config.yaml
objective: "v"
norm: "layernorm"
fused_qkv: true
qk_norm: false
inner_norm: false
num_experts: 4
weight_decay: 0.3
Rows from block 3 of a small image diffusion model, named by matrix and row number. Rows with one number within an expert belong to one neuron, the router's apart. Each number is 128 + 32 x the weight over its row's rms, rounded and kept within 0 to 255. All counts start at 0. Numbers have three digits each. After the name is the row's rms in percent of the matrix's.
Before each expert's rows are labels from the 100 images, of 14976 (inputs lightly noised), where the router gives the expert most weight on average: "responds to" is what is common among them. Only what is clearly more common there than usual is listed. The data: photos with spoken descriptions (Open Images, Localized Narratives). In brackets: how many of the 100, against the usual share in percent.
# router: router (model.blocks.3.mlp.router.weight, 4x384), inputs 96-191
# up: expert up (model.blocks.3.mlp.up, 4x192x384), inputs 96-191
# down: expert down (model.blocks.3.mlp.down, 4x384x192, transposed), outputs 96-191

# expert 1
responds to: text has "grass" (35 vs 9.6); text has "plants" (30 vs 9.8)
router.1 086:090070132112116130102098103122195158081125141078094164143140090170081130138148122163158063144149124130136121187111157109146144165107129121128093171094101187135096139123127153135116156112159173203127116152108067139136181167118103141150102114138071147173166142111153146187152131124132140176
up.0 155:172157159185135103149131118128135150132145126124121135148073155165103137142115102087084149094157166159088098133115169158104111169122105079112122115126105137135143117146099140157091102209170167099112045149143111098134105106127104080086103136124132124118180141127157121101157167171164166108
down.0 155:139112093156105170127129131109161111135141108156114104114092156130163115146114116189093115114189191142160120117058111184132108060201104158125162157128182130100147098156102177183184071151179059083167085128115186165113036161142215112063146119108087138097111162153175143126104151132119121101
up.1 133:111128095119148151114134140126121198137111129122123147133149140111150186064069118087088103190143121098205143111124117148093091070137129144116171123120155120039072083096148127187131096150144121117156129126120124146091122148089165141114146189186049132094110129098058159137131107123086145125
down.1 139:137134144068144101128131170109118157096110128064118108153071128141124189163128187111154169141136148147141058143135081140148137185144124151104122132054118134096127094148101123119136108114078091154119142099125147103132130098054107128141095146132085128108125142083156112148080073113117093212
up.2 122:173177169149056054088057058074079116090087162102125112181094112109060118138171083117166094118120119142101110115114144117146138113133158152155117145107069169136118171146100144128101165091163183163130133101157102127136110185096110156130069140146096171165142157146134125145171106136132170133
down.2 126:134175128130161205150133192052135100168169126110123186144080185103129152195155136135079149088084126143143121182046079057117092154117125094128163150154055117123122106049154164138143080163138101161078123156156149180184134085111167133138146122128139130146123130099160091064062187095153154131
up.4 096:187171146161124122131137154111121176114100139117139108160066146135129117186120119163125176146131139141027132138134174123044124186155164165131102142096048118112170073165148178072147158076153062079168129141255148139139092156137173114079134174084106123106179079153087094101116114078127155169
down.4 083:107140150163182090103111138104086120147077122142138107122154117132113147108138096096119137123110031068131133064148158146106123063110161119151215130151193136124087142127110109108156132101182139139114108105077058123140118086145153099094137157154127081187108191083081114096138137122075033065
up.5 147:088088077112112139147146145153174099170169129154111108129097136149142130103100121060072145135155108104102070108073138126125152161092167115149106091164132122131142103187139081100142179129049180098091104080122158110151090101154082103126133120085140133154187135133064103132098084135161103121
down.5 145:118128112137118143137137114138151099154162144190119081112202135163165169100054145082163104118148103183157069043109140084107143093096154128129204146136128069107161119158172128158146120094071166164124168158050097090139094135140125109103191106061131033146124106136144103108154121139099115114
up.7 154:138168135157107074106087078083136138138110175153152146185134126131098105068107142121142173180141115139121155181106182191143121169115159136171122076152179126153121118134129137084081131109105137145131190137136140078155105123071071109130086138142101174130135171131199104090190164102139102154
down.7 161:134125123127110110121126137117096103156095119181101118128146148104145072088100138114128119130131153119163126100227094140095098082161149100144151145157099149116097104105090121130173094081148181141105121129107049148155098121066152056125154055098116094130119138174143120123146110116155163102
up.8 130:131113112120086106104097131131144134100095127136141155127096127101127083064098070071104121131059076103161161148140156162101170128130142051081168120131155160047150091193109093158080175169077177119145099042118144079111110175123135088173165101037157128189115169184113095110105101139117136095
down.8 125:133120115128100136106101087148164084127107120175156064147145119163140129145084180113253165143179149167118110075094071098068120112120186174084099133126116133146119117143250165147089095068099055075181164134160129134132090141154111105137134147075156076074158122145173080105149116078107116168
up.9 069:155142155118040068121097123100091100141068148114111159140139134122123132084153101118189088130118146151095135099162166129106109158187090076083083124078168174090159131186152095103112127124077106114195125109134191132157044175117109041190100107016172161099069094175099103129096128070140127110
down.9 059:168129101145070083150177163101194135139184122178104120109168142163163126117120053179165166104115125170144179101112092103100140100074082186147122142098168083106164214066091148103143125134168080091174172140121130121098034125138115140090148178062121118108179129164141091120110089161179142119
up.11 074:146120094094078153128138162121087108147181136196141096137173134073189136147149140129096222150169123174123125176132116125143169147152129114159151113116117005110062111151134160123089142124121107111143165153189117134140098100159170114122133102109112146109140093109089067116164119158118134107
down.11 061:143122122087106106165148131106139103167136111153134040081128110129103097157188121137037057167102127127089094132055128095141109151072114134161137115143169120142138138140098089107123162132125123138060147160113149145148108124132148160178132124089118094075118132099068128113131120148148148124
up.12 143:126105085123100154145153157149127153161153152116111134123126161168153098070164136140145217125147104107116170145134129085124160136174115102116145124137108016117128137127111160147129189093139094103132102104086112126159135141159114061114085149085115118111131107141108072164117133203111156101
down.12 149:162161076153096129198160144145131094097118111162127113112078118122124095125147088077078080139102125097152068180129178182186117088139152176135114152139128191111104166105112097143176149127116145120097138119153191086151090147127107185114096116093117141088084173089104081176105112078164075167

# expert 3
responds to: text has "sky" (52 vs 24.6)
router.3 111:163150112113181127124165169140104144151083141107154194158109178124113086143156113139131114106097117066120145143138081126136112144158100083092113091089135152062065102167128109137191141088114130117144078100136187126130164121097140123176052108221117117125123112140045161129100174112095176123
up.0 091:121095103114119111146168159121109130079145152101109121167161105145148103107151130132136148152139073173071130102146160106100151136173133157147134151156163047155141118098142184113191111065147113113137136170127146125133074060143150103114148115051184146107063102147137100054098154111099145109
down.0 087:098107116158145086110133110138147163161108121139128156131190122119086056166087126137081123082178172131126156112076124131121097093136094128123099105137127117101172105131114140123120195125163102127134118114143151134222039138147117157172144168094152139101086161149104040137143130178115165141
up.1 086:143115108131095163129128088144147101138163138123128138104148120123167129124059121110131191115080132062131122099107140146093163094072152137143182091161091086128116142144140168147130123098100131120157116095195151126164105077129173149094125177097166142143156129169075060168120110113167108089
down.1 079:165140129191131136191123127184115168152044090080130131133096137128094115131162160151176138158158132094101108146131105164155060136064081108113075162106134108134152103144116137075117157157199146120071122090129161232112095131117165146099133115177064135150133146096113143126137156122145162106
up.2 086:160144119156108151132147151125153176171079088121150155119118159109159183135137109155184181103203143110144050163135086183147080168179141165137100151149127079168147068126096156119143148119119116124164088118166101161125098124137154167084133196045114155112122088128184081194192095157155128130
down.2 082:153156131151133114084148130108128129094141108124139137152093126138168171126119137109040103127139164146084118175106149146112129129196114143125114127174161144161141100096189150143128104169156141142138086157130135151098063168118190144106118170110069159119184127106206140076148162143081129148
up.3 100:173199158174139150138162118113070126079155150122123156222099138162097157142156101166137124132132183115113163199095125176092080151088095116124075133049151108146072075119142120137113118131160148130133186132113127165126122151060112158119043137157075147130199175110120134148117180107172155157
down.3 100:088155128112143151109128138122170140157154165170133095132163148131189150093120169139155145155090104115118074105099079041118080163089223120119167183211075088164152159149166155121111093109097169186168208171104056143113139137162154101126154113108112094159116104128174098133151123149121130128
up.4 109:129114115121104143117113123129165084115109076163155131142104145126106086101142112083113159139129095141071152088109149092174224144124165129139125142178115147135127109146115117130138191112083169119095059060180142110124099145155114091093158130084142109143126181135154108109098090139162092091
down.4 116:134097131133106163122105123124134125197135154158124101101150144091156117106119154100140138146145148148109079037118105086106088123104159141119137151173088153111128103130156110178119133135153182131135117138097109103086072132181159110152138090072137085158108109125215098099184105128140168124
up.5 083:120103105105109110132121094113141152132143101089102103159179119116074069079158162149111138132131127132108160115128104145125140115225122215103158155141149028142145131111071175083166132099120080109176124190120098128171088119122119047145140129106134185098071161144106148109158127153090156158
down.5 074:120108125181112119088104103158168170143113119154125129162171141096136151119132111157135065132142140110138185106159135148175158105101128110168105124151197132098149152181134101061117232138131099176145092073153083146106076174152130132117145176114165165129181140161105074140127118151154133045
up.6 087:139131111197141135151160146148168163133098136156164148135131177187196143064082105108148122161117136134130131146104112137127126142159131113096117125113058122132090100125100122114154185105115125148151152072095079085109113239118050098120155152045075159101155160110157084080158146135149196150
down.6 081:097110063135121140098112103116125119020098107098168127129160105155144116151117149182187140133191203114168146156095137147152182108143100156104073138071116081106120133179160154129147104060121074104214172135171152151130107104141093082177143126106092143102069144174040130104110156066102126142
up.7 092:131098107110113115118122087124085134111123134132125111129096116163130095140136132131144110148111111115118171095118042110068129122107214128131110106103119146122093095142105144159161145147126160079146164144149121131135116179123099115176176147145082163102139072102112142164142104099128093183
down.7 087:104131118126147120135129104121123125132207162146126139122127181106068078099121132051074133137168192109120078147165125132149097139174143136158150115132124127157117130114124102112104108060137079108145152150137123119170101093128149138113132135069162126144131204069150035125106150122090148131
up.8 099:122122156099151090136115151125154091110098150101141166167125125114105113147093105119124054141099110116092183097162196141088144115081086110105106142140140206069134071163175151112156197148151159143152123121147103171127145181148162082135132130132053132093127133136091170137135079208083123112
down.8 107:112132103105161125094124117092108101124157121110140094105109107133159110098104160133130149086064100162113084132129093078176083154103139101165191185095131061116081172102082145135087094086113156141125087199104107100145125138132117110116119114184075140125079138097167167112058165122099148126
up.9 112:134137130123092155117116152107082128086137131179108072101150126109141129067096140178093137083168143125117142136064120185094150132145121136111124142116058119110132118134173135142143200147139185077103199133126088144183093177162148119097141133087119197167081097114094084126190140137178126127
down.9 119:125128116115136122140108090126107073157160161161077108065089088107139100104138178092108134103130141137103109086146128124108168170158140176117169162168029179171088099098113163101109116122140220132093162157093060115123112157177106093084183088078137141150107101125129090139105099133148212071

# expert 0
responds to: text has "dark" (37 vs 2.2)
router.0 093:185140164150089123117117141105127096145150100123112130125153158119149159083114123135159185126160094128134157120163174172159140138123125114101170110179158099131179148172153149143107144151122144140127151126133111129165137044146129126070156132000193120126111138144164016103134130182129111123
up.0 105:155134141145096067145143137145149152181164149086165182148180091165118129090134145180150107183148113136142103145093141138125167136126088168156107174109046143137156100167130167108118089123102105165145205158118116089129090147084081160139067139108125140119136176166158038088152100100135133171
down.0 106:128149125117118132148166104131125116145155109175109073103140131100128150144140148091085120139107148109169080095167120157156113108188104143175127147147206089082125192088043132136098127103138115142123080112081117144166087111089206168153187112114036156137113141143177137138103104142102115074
up.1 105:149112121129097120130143141115151151166121096114072193154084152179176122115138134105136188092090119138109130179181150125201145159095090045131132095121100078106142153207130115141183125154116146120124084061183166141102074116149148080132115086060148139130132139136092069135118162120139109139
down.1 111:093155108114156141129159165108142133171159170150148111168142127154146202174143186130132099155139134174133075151096084057198128181151168156136131151104052088145075127070135151098132104127112142186097175170133155121164126117117077152127081152065080084146120111104142128101098203128151112143
up.2 123:144117125119123086126139148135149128087126100114134161229091156159103094188185145118131147093104093142069132169159166133163160128149107145132016126086131151111150125153129158108075141113112081090097127060178191131160099140130118084143060119107131132123095139161170086112080132092156090143
down.2 122:117110115123107123153108103099140101202132132174115071080185098120112084063089171071154106160140106140111109059133185056126133121156184123145172091200102101147119157104111109117150146077088163129103120111114090107132085129132145126134154119058084078138091121110095067130125064111122096109
up.3 119:176156104134110120105138136123123146108112119160180133142135123170189159152120122123084126137156149098159158172163061195109091123130120076121104151121119069145102092144107148129180143123119095166108133124152086135058109128099090113097101141140082179066152112084157115103138164145131086141
down.3 121:132134112126133144132149129101159111049152103151129131175081055129136144162125137195150105123142180132109146132121096157141114090197104133100133174095132107105121101162182215186138080093104111135197173140188206134123071153139152128156140120112085119114156128160165165121176086141076156170
up.4 034:134137136147117119122118111117063123093134144110123116112116103067094091141088132089154060154166122166092171110153093053075153116180086153077154145125109129123127175109097181139137210105168111159162165098145127092128130235115150161155111119198066138104155132134168152107135095095130099141
down.4 033:108150090124145129104117166131150131146098122184153119142150053136186148120105143092124103150133178159131083080103082070159182142074112136136149121120095090129124118100144141150101134205116173141131155080123121120079125125090127125129119107169106151080155162110178113127107115183136114117
up.5 112:120128110115067197136151155118068111144170124154116146129120102161170085059166179094137251119107146174133107122105081047136091189174157144111181165117126084142139121116100185157115057072126146162091133189071157075124121144177114139152076124087118107150157136083192062120155153138111140161
down.5 105:163142151118152077131133127095128129090091142082142137159136095192091137179081170119115141121135146162115116106107187146101126080091168112134122124077101130115109128121150179073162127156155107120107111112107088119159128182098142133170100165150059146177101126115075176085140122126121037131
up.6 130:126126127099064080085066065082132127154087060176174084148142109129084058125116150094123150173122105137133121084113112138128199132129162120145128108159122113121125142170102167114120127109111113125072087067154123120169082129091138082134129143099114139156133115123143122114137072119130108090
down.6 135:122150117122108160130090155120168167159133185107106087148158120133156150097151142121113127143172101109122128102092136137125058083082105127075174132118070151121136091126162099221133097184122162140123130182109048185046150133141210192085153113131106150138150155138165126140208184162143155155
up.7 118:159113107084030089067065101050140144196117135117114150142127108142129097149113123123147109145125112112108147092131125112171182113117098056139166105115161095061122155167115164093129203129142147110157072048122181149128119145105122096143130124086129183136132100168042125156154137185077143137
down.7 101:132106145122114174157139196146145120182105148184172079176181144139083140128146176072141120151110121141132109128122085056137156131102198104112128149146091114170140135155166117121144084097173114175175188120147087102142086121133124091127116141081159057134121077117112099136133149071157114146
up.8 124:073080099121106121119110121137157125119130105137146131164143134126090082153162089121075117156107096149059186112127185103149196209138170110150077121166168102122130147127112170119116174155100097082074097099208132148172100125106110074087108114089138181151101148181061085146123099163128088100
down.8 127:132161109146104195140112165139173167186146155138182119180159155112143132130135133089145137147123138125143113107107088065139058099076139120063092151106082129137073106152141132191112111155119173166142143176146117137085107177168147185146117128085132115115167094159162106103200153097120206194
up.10 102:123153105149098185124134144124105178125136122081183159126096140182181111098175120180200197118112148119132126179162170124103145158090139127143111116093113103144104164119121178121140178114153103122140108146076149125157102146117095109127081146133098175120145098159132045145125167160117178106
down.10 110:148130092127128111144097138108132088028156165144127118120046113152115070128173150131087090142121151093109148129143174140117117095117198162113062154131142209167090141107195163104111166135188084096149114148150155138130106213154119153142100161121108122109061126148079123153143101040138163180