{
  "head_dim": 16,
  "fused_qkv": true,
  "patch_size": [4, 4],
  "width": 384,
  "warmup_steps": 790,
  "weight_decay": 0.3
}
Rows from block 4 of a small image diffusion model, named by matrix and row number. Rows with one number belong to one neuron. Each number is 500 + 40 x the weight over its row's rms, rounded and kept within 0 to 999. All counts start at 0. Numbers have three digits each. After the name is the row's rms in percent of the matrix's.
After each neuron's rows are labels from the 100 images, of 14976 (inputs lightly noised), where the neuron reaches its highest value: "strongest on" is what is common among them. Only what is clearly more common there than usual is listed. The data: photos with spoken descriptions (Open Images, Localized Narratives). In brackets: how many of the 100.
# fc1: MLP up (model.blocks.4.mlp.fc1.weight, 1536x384), inputs 192-239
# fc2: MLP down (model.blocks.4.mlp.fc2.weight, 384x1536, transposed), outputs 192-239

fc1.636 103:499434494482496501434467549490500479464440519491476484558567483419454503523502489451522510500480504574504480468490517488470606490478420512588488
fc2.636 094:533427515538522525501476533483485419520438526439496451548509496466472425493473362468496526533543586448440466491555498557476507494533507469583517
strongest on: text has "grass" (42); text has "ground" (26)

fc1.305 114:472538537529493505551505501417486487513493555548442422458517513604533545468548491475470454523492565548503508506461585500459519497449526521474474
fc2.305 113:484475529545465536570489462472578517475524451512525495457593501481503515471444450544500526441442569463496506569516566483563515522544478496563535
strongest on: text has "wall" (41)

fc1.255 112:549479500525507505533544482508469500463421473536558489492476544489540559548497483455466494533531520525460435502449498448512515426428535552507476
fc2.255 115:509518479519484496485488508506512502578550471492443496472525537486500513430523402470459444519444521509509496598467484594513511569527511400460472
strongest on: text has "flowers" (27); text has "plants" (26)

fc1.701 114:504523501435549498416553479455463439553507467516541512516508558507543519505519597443490468539506547518421539583486544513464515473561484519466438
fc2.701 126:445555485454481571502477521484459502505519562515490553482558452559459462476490463598499548450517506529570533495482473455513443536465506531502541
strongest on: text has "color" (34)

fc1.268 094:517475484555555545472485491488450450509481497471434479515516446408463461442503553467549457577536481571540424430501464449545479507507540510529445
fc2.268 088:507567472564416574488628478457501527466561553470488460478532466578507537451431506522539497485516515506536424518519483581524512557483505478492467
strongest on: text has "grass" (38)

fc1.102 110:482558505539527452510488478457554589480487554517497492435458456478503553464540522557541438521521520513533509416549493482580497613540589555495491
fc2.102 111:473535510480562439523439497509495529532480551463481458521477436521526509490514494450439463556529615529448565513506459492463444466512520524532527
strongest on: text has "wall" (41)

fc1.700 116:490547497468546525487472494430522503524530479613532492429471507493415560519523509496549518501523467549501485564511522550476554523511382461553465
fc2.700 131:535452546473464495525496512535476509462521513451500560555540484547535468417546539559458575452503519478474501487429473457541491394488572573440483
strongest on: text has "red" (27)

fc1.83 088:501494503492454526492483462520495469505527492562536431398510545454597522536507488450501557529480531570464506563471467555538489472442518485453471
fc2.83 085:460487516429466500546496491541536535540481493478521409535517524512494459502606467479450521497495564459400536547524502534498448505516480396529537
strongest on: text has "black" (26)

fc1.613 102:509501501540472474537505590518520445507465454471457434500489554462473535511501517415402490542471520538578461411536498475500535507482483555558490
fc2.613 096:531505478524512562516440468439502488510541552543432511513457547514529540563493512542555472552456520482520484495465508529466501553536500514491545
strongest on: text has "grass" (33)

fc1.695 097:546514514565560561541491549510460412438531548514560389559550528517482452456529520481465456544495501555464474499588473478509517549452497450507470
fc2.695 084:494459613409498513441491410541470543471536486482557532527503495533518497530521527543515598478490558535464520488511568498465535402573467502472494
strongest on: text has "grass" (25)

fc1.59 092:539515508477545499497498514452512506476502456503501459510569477497507533469474541517538482494541573577516464548526598439536475499488529579546481
fc2.59 070:502513558507473448462467450503551553460540498540522432478509552481546492482427500443512450427487539466492548497498470460551460481498577501500562
strongest on: text has "sky" (62); text has "grass" (26)

fc1.523 111:473503518499470458489461470430556494446501450500469495499543510510487486549559485485467469550525538507536470495470542473472425445528487448539470
fc2.523 116:487528511485578505537544512535402501509468537494504441574533472485477542476465454474469510440402537512454531542518480504436482515417457441488555
strongest on: text has "wearing" (30)

fc1.765 118:492503510536519514490473526530494433470419443526517416512530474459477547464477590401480492526555516528505476429509507430505479452444526524505520
fc2.765 126:514516538450473495508458492482481449469463538485509483506480469534475505486426538441549482516548516536544515448488517446491436496516448576521551
strongest on: text has "plants" (31); text has "flowers" (26)

fc1.237 109:563536495450480449444463468471503425493507517508488501429451500574472446503534523458468469536537488597498582542543542541495474612490534491489473
fc2.237 108:488470427565540486470558487510491538544468521494561539490479460505565476497469502528499496571520511581550423498491530525497529471472471471514428
strongest on: text has "wall" (48)

fc1.221 102:468564506576506514527456451517533466560504581567491459485589449539516421500451518539527509526558482561506437517465469494474485543522466514443528
fc2.221 096:499467512568435546509499486493489488449570575533415413500516472470503556511393501506552499439443564515489478538516518541513499475468497442546476
strongest on: text has "table" (30)

fc1.545 096:515464486550481494478584546473455478517520508502463441490507469507483442481443488476461499451514508615576447446474539566437488550466473497573449
fc2.545 083:590478496471452475616475551433499472494548489523470551511455505533530456515509483558477533474473529498579456424533461531469545534528497564450386
strongest on: text has "sky" (56)

fc1.506 100:575488519487500624523526544523486523529502534492433485495489503464511499563518488454496477526527552698484554529539558524490482557524522526573480
fc2.506 097:408497489518446526408536475498493530450509498542511510488548507512497514524442493535516470510501490460481435573510496504564456453402540465460483
strongest on: text has "dark" (28)

fc1.2 089:522463529583511571573612466487486507525565527524469459572546515487480492517397546476499518467463497556550407461554483553477503468500484511497523
fc2.2 078:462546451483509434439454529447471426479471469472549512496488489500531487527520585456461500506505526517535455470509557472478478499457488497445521
strongest on: text has "sky" (56); text has "water" (27)

fc1.450 113:513484520508424480493501533399523504503496536507483490544511496485470596421512480508533416441525565543482549462521511485491448529496526547509473
fc2.450 124:490500507482527506474433448512429566448542482519445496439500457531567491515492528474515580584494506437514548474425528486471512470525444518480500
strongest on: text has "people" (46)

fc1.121 119:526500504507526518477509539484523419567462435507495462494552467535539489486526519431535497509489498534525420490483473429538499474467552543503517
fc2.121 119:512492473502427512472515453475473470498545452452566460530555566513418520506477501536497419487500519516524558578515520532446462491521476460452527
strongest on: text has "trees" (72); text has "plants" (26)

fc1.125 097:486485497557569488462515510468493497485518450435521458508561478491484531473526507465545555496461593471396522483454470487576547533517480553485529
fc2.125 098:536514508461538497455503526509573544562496523531513504510487514504525494515478551503480528540534515561525465525552583535465491459480578508533495
strongest on: text has "white" (28)

fc1.356 088:539574524474456440542481470464517480548495524510479474488488450520469527586521576477439464492532483606560460493587577483482511449512550534478433
fc2.356 082:494446533540520537493474485431474388451531431509458499504551553439516531523493480461544544471478541419485499472465479468531489505538526499492506
strongest on: text has "wall" (41)

fc1.217 108:505495488496532487463511457439455508590474497525486528498523432492556525481541500554528501592504498528514454585448463479539455510509503495534533
fc2.217 111:560495506486463555534488442488494517495589443432512479507558499563453438554507525577481498548515548488506523588493517576428498481583577506476541
strongest on: text has "grass" (25)

fc1.632 119:541531516508475481455478478452539503525599536544525502581611492535526470528489555561529536503478527589470445450535496534546480524505469562502449
fc2.632 129:481468553489523509399452515516504586411554490463522496433428456522594534531502479525488538476475548528465512467504508500480454445537515527450429
strongest on: text has "text" (30)

fc1.98 056:494435489519542504476494548510513432518519516482532494551542489379503502519524530449566489500508518594522431431448526482518504523454590555496484
fc2.98 042:544535437530441547440509483494478584517424511575573502544495516521505490478460478525503490529523452522545566512477539538540478544497488475523506
strongest on: text has "trees" (70); text has "grass" (57); text has "sky" (56); text has "ground" (36)

fc1.495 110:459467504520435503516523493535457537451476495484525535503472532472469473548493445456490421501452557555465451543430532528471448555507471586552533
fc2.495 098:506475518541500492427501552497459472573548522513481487548554476518548507528434560548513598538504513524545505499514527480530524482478534516520456
strongest on: text has "white" (28)

fc1.469 099:566510511495521521481585536516565597562585531509571541505524475512520535460482494469532480542534507579444521514533538483530544447456487486487518
fc2.469 083:438458475520518459460449463456449489486410471510529464543559487522529401443534432515474526493489603349454512543487475473510541482544521478527488
strongest on: text has "grass" (35); text has "bottom" (28)

fc1.396 116:482440510496453451452549499475484503419507502497583525529485576463456530528468476479496474444448494630436532545440558504507436542503463588505481
fc2.396 115:522575490522464580516521481442471540547575476481515438538571430573497493454495571555531534477541526459536498474526453506483496483498546448480503
strongest on: text has "white" (43); text has "black" (41)

fc1.316 107:455486510504420506469538521516515508445489526473495458491507574472520529535474459429481520446453489594505534517400504520557499522502530539516472
fc2.316 097:506525502600531548501534506478485474510526547520504510487517518558508508477499511540550419552539530439498461521463477529510521485565497470462519
strongest on: text has "white" (48); text has "black" (46)

fc1.323 087:498502517485510548523521470448487478550497515527450461514527482467421461480399465453505460487555548530503501538524517528519525526478536432513508
fc2.323 054:450538514485486557562500473509551480544536453518488497439493515508522598474524534576501440445484546538514512427506508419489467494479529593513486
strongest on: text has "wall" (41)

fc1.756 070:453471502517509517485443444461444439453523476465509399452456489478503534497489478429480495563559504567536467587499479467494485578478538476553466
fc2.756 050:517520581467468515513544488517500567474480592539509517504455468538530455566507439563499537509458499603504501507431521603510455484513416482474470
strongest on: text has "wall" (45)

fc1.457 108:495474485504505501444509527480482442531505514480424473508573449420460531533470501449518575487480508548508455433451520427553569511452523525465486
fc2.457 091:570485512514465533496479513497466537564431440500500477533524557470505522492457489535518510450493558504473551507503515578503516510532511518514426
strongest on: text has "trees" (66); text has "sky" (55); text has "grass" (36); text has "buildings" (27)

fc1.554 085:514519502501450485529554545458491504508521467533575502421504507509531524445440526504466487505554630502513498522481490519453511508482473509543496
fc2.554 079:583457510520460477461447475474536474501505457492624463468534492482528482463502517480459482485487536558455514444484500511544491504469518495499511
strongest on: text has "red" (26)

fc1.139 110:487475508551506542483500513450516511474515542548531493499564476455470474488547599531509465480488509585466429523513520498594555526517464560474403
fc2.139 115:439461520499494563497558516531538547512568450473473469523526440516549456520501538479539509504537535440461448586537492488483457540519420469509527
strongest on: text has "text" (31)

fc1.273 093:517464506447494516449536500506557531539533488487502509472507493495456514489476532433481480424487504527585418422520530449535468517549536490493518
fc2.273 082:441490503505500458478458468448500454513472395529488480484588479473453432490521485499483504518450530461493523493486444534471505495482421454539528
strongest on: text has "plants" (34)

fc1.160 069:563505507504439464511448461537491521528502530507554532449526477523578510551447462498411517476463503567512456503444480545550473499495499522523475
fc2.160 055:480507518512542465456493499518492543490511419479507488432471534476485520413559475509482472523482546455446526566473449487490509464473473430463510
strongest on: text has "flowers" (27)

fc1.123 071:471472498540571542441450524437462430468525440512513441546605436460577491538537499481571488468526547516586569552477492500553460526530543476543471
fc2.123 057:459470481438484456526474570571545496535410459556505509486441565456518460544575479547454596530453514505512481477591539470403526515503531532497461
strongest on: text has "grass" (31)

fc1.572 101:510542511510589508505463506529509418540504518530532478435452465554496488579483475426445446536530516568520575533513558424551482517488510538470413
fc2.572 084:537529504481481424565571526515472547489507556494532534504413545561499515482479531527460501436514551539488498484503435513455519530510586520488459
strongest on: text has "wall" (47)

fc1.318 125:493531494550525555469515518476523560433536543552471470432469500502437553431479464503474488523478553525559418417540504528495569530454470553564540
fc2.318 143:552386569513497431554528516500453537508503502466427523517471529480441524475595553508557506471464494454466467494421438511544512418497512488445471
strongest on: text has "color" (31)

fc1.597 122:480524515502522482513493518515484488516494547525497553510441451554452483546496502488440472573509527521552529542501542523514473491519516502535452
fc2.597 121:493554454511494508529517460472523440509395560524494574522460532522520533528456494532473497537501568555514497481507519479506477528558463444572505
strongest on: text has "wall" (41)

fc1.275 104:503509490514438497415512375508459450510455515520517480454566529478549512512497462518490459524503495556561473522502469460542445542447449480493460
fc2.275 094:521512502418522464594547526459536481448525467503438565510455548509502537531544564520446543447502505532504514484531547485505507543516478519484499
strongest on: text has "black" (45); text has "white" (45)

fc1.651 126:500525499545579480510508524476457473505500517539519485464545487488558541473449528490486480537584513624513556516527477444525505528510502485553463
fc2.651 141:436505446539515481531440447536491476556423467529539421482580539479525523537568493498543501564518539445478491578525481496538488445490485474540525
strongest on: text has "text" (25)

fc1.3 101:497486504564549473439482521515468439499437555466461497446541535471538492485517431495538483534483551564462514539366448484479487511455478505488516
fc2.3 101:502519493488457549531522497448482565501591492538520524556497510573520571467516524494513487480572520529474586480487516529492491581547501532535451
strongest on: text has "white" (31); text has "black" (27)

fc1.36 085:482439527514583586535580554534506547495547554505505496564542540485506539473481558517507487525511496614457470476550553431484445486494487559532498
fc2.36 077:468489447481447482369547478472438564457451507455549488474496555543539458513522468457543542567524537475558565469500513532586453492512533509521516
strongest on: text has "sky" (59)

fc1.161 129:497500509518437501495503434492515455469489494493490494497556541441552500539502453498484501482480526518531531489451538526522449518479486558502472
fc2.161 151:518444519471527449557500455513490438471493493413466496487496488461505460508406507485509511522509562524543507528523507509527491483500421516507514
strongest on: text has "black" (54); text has "white" (52)

fc1.606 127:504488504490389476495517473492491440462520546453500458546559557465475531535532463499541453482459527534520467525448550516560425497485528551523495
fc2.606 152:501479518623518480482464485500484453504494537464542456522552466456457477470414483491511443525489548494507444515484492492500473444489560514549524
strongest on: text has "black" (50); text has "white" (49)

fc1.77 099:525546501553578556554582508508486522486528508573493505556501510481530550491417486503453425497532510569483482524585520446585457497574518491578477
fc2.77 096:462515426531486531548489460482566469441499478536436459468528458452545563486482442513442469472522578480478582535562546451414431476478427442499571
strongest on: text has "wall" (45)

fc1.105 101:552467518550505525480623538483504519552445518501423448461560480481498492436460496433494515481490525576520509441519535471485511501431536558494500
fc2.105 093:562457480465491541527553539482518527516504464457527522507473570507500559504511539512519403490544556510483546541513538518472532493536496482508449
strongest on: text has "grass" (31)

fc1.169 111:486503503503548511530497548471500434507505490523525533504434487587459566568513514433445483507454495624492479455504635462497456523446499500485518
fc2.169 109:530497481527455495538545476473534468561522520479510534529473444524466499480469530532510477463530541593477440492521446492472495529467465495503447
strongest on: text has "sky" (56); text has "trees" (55)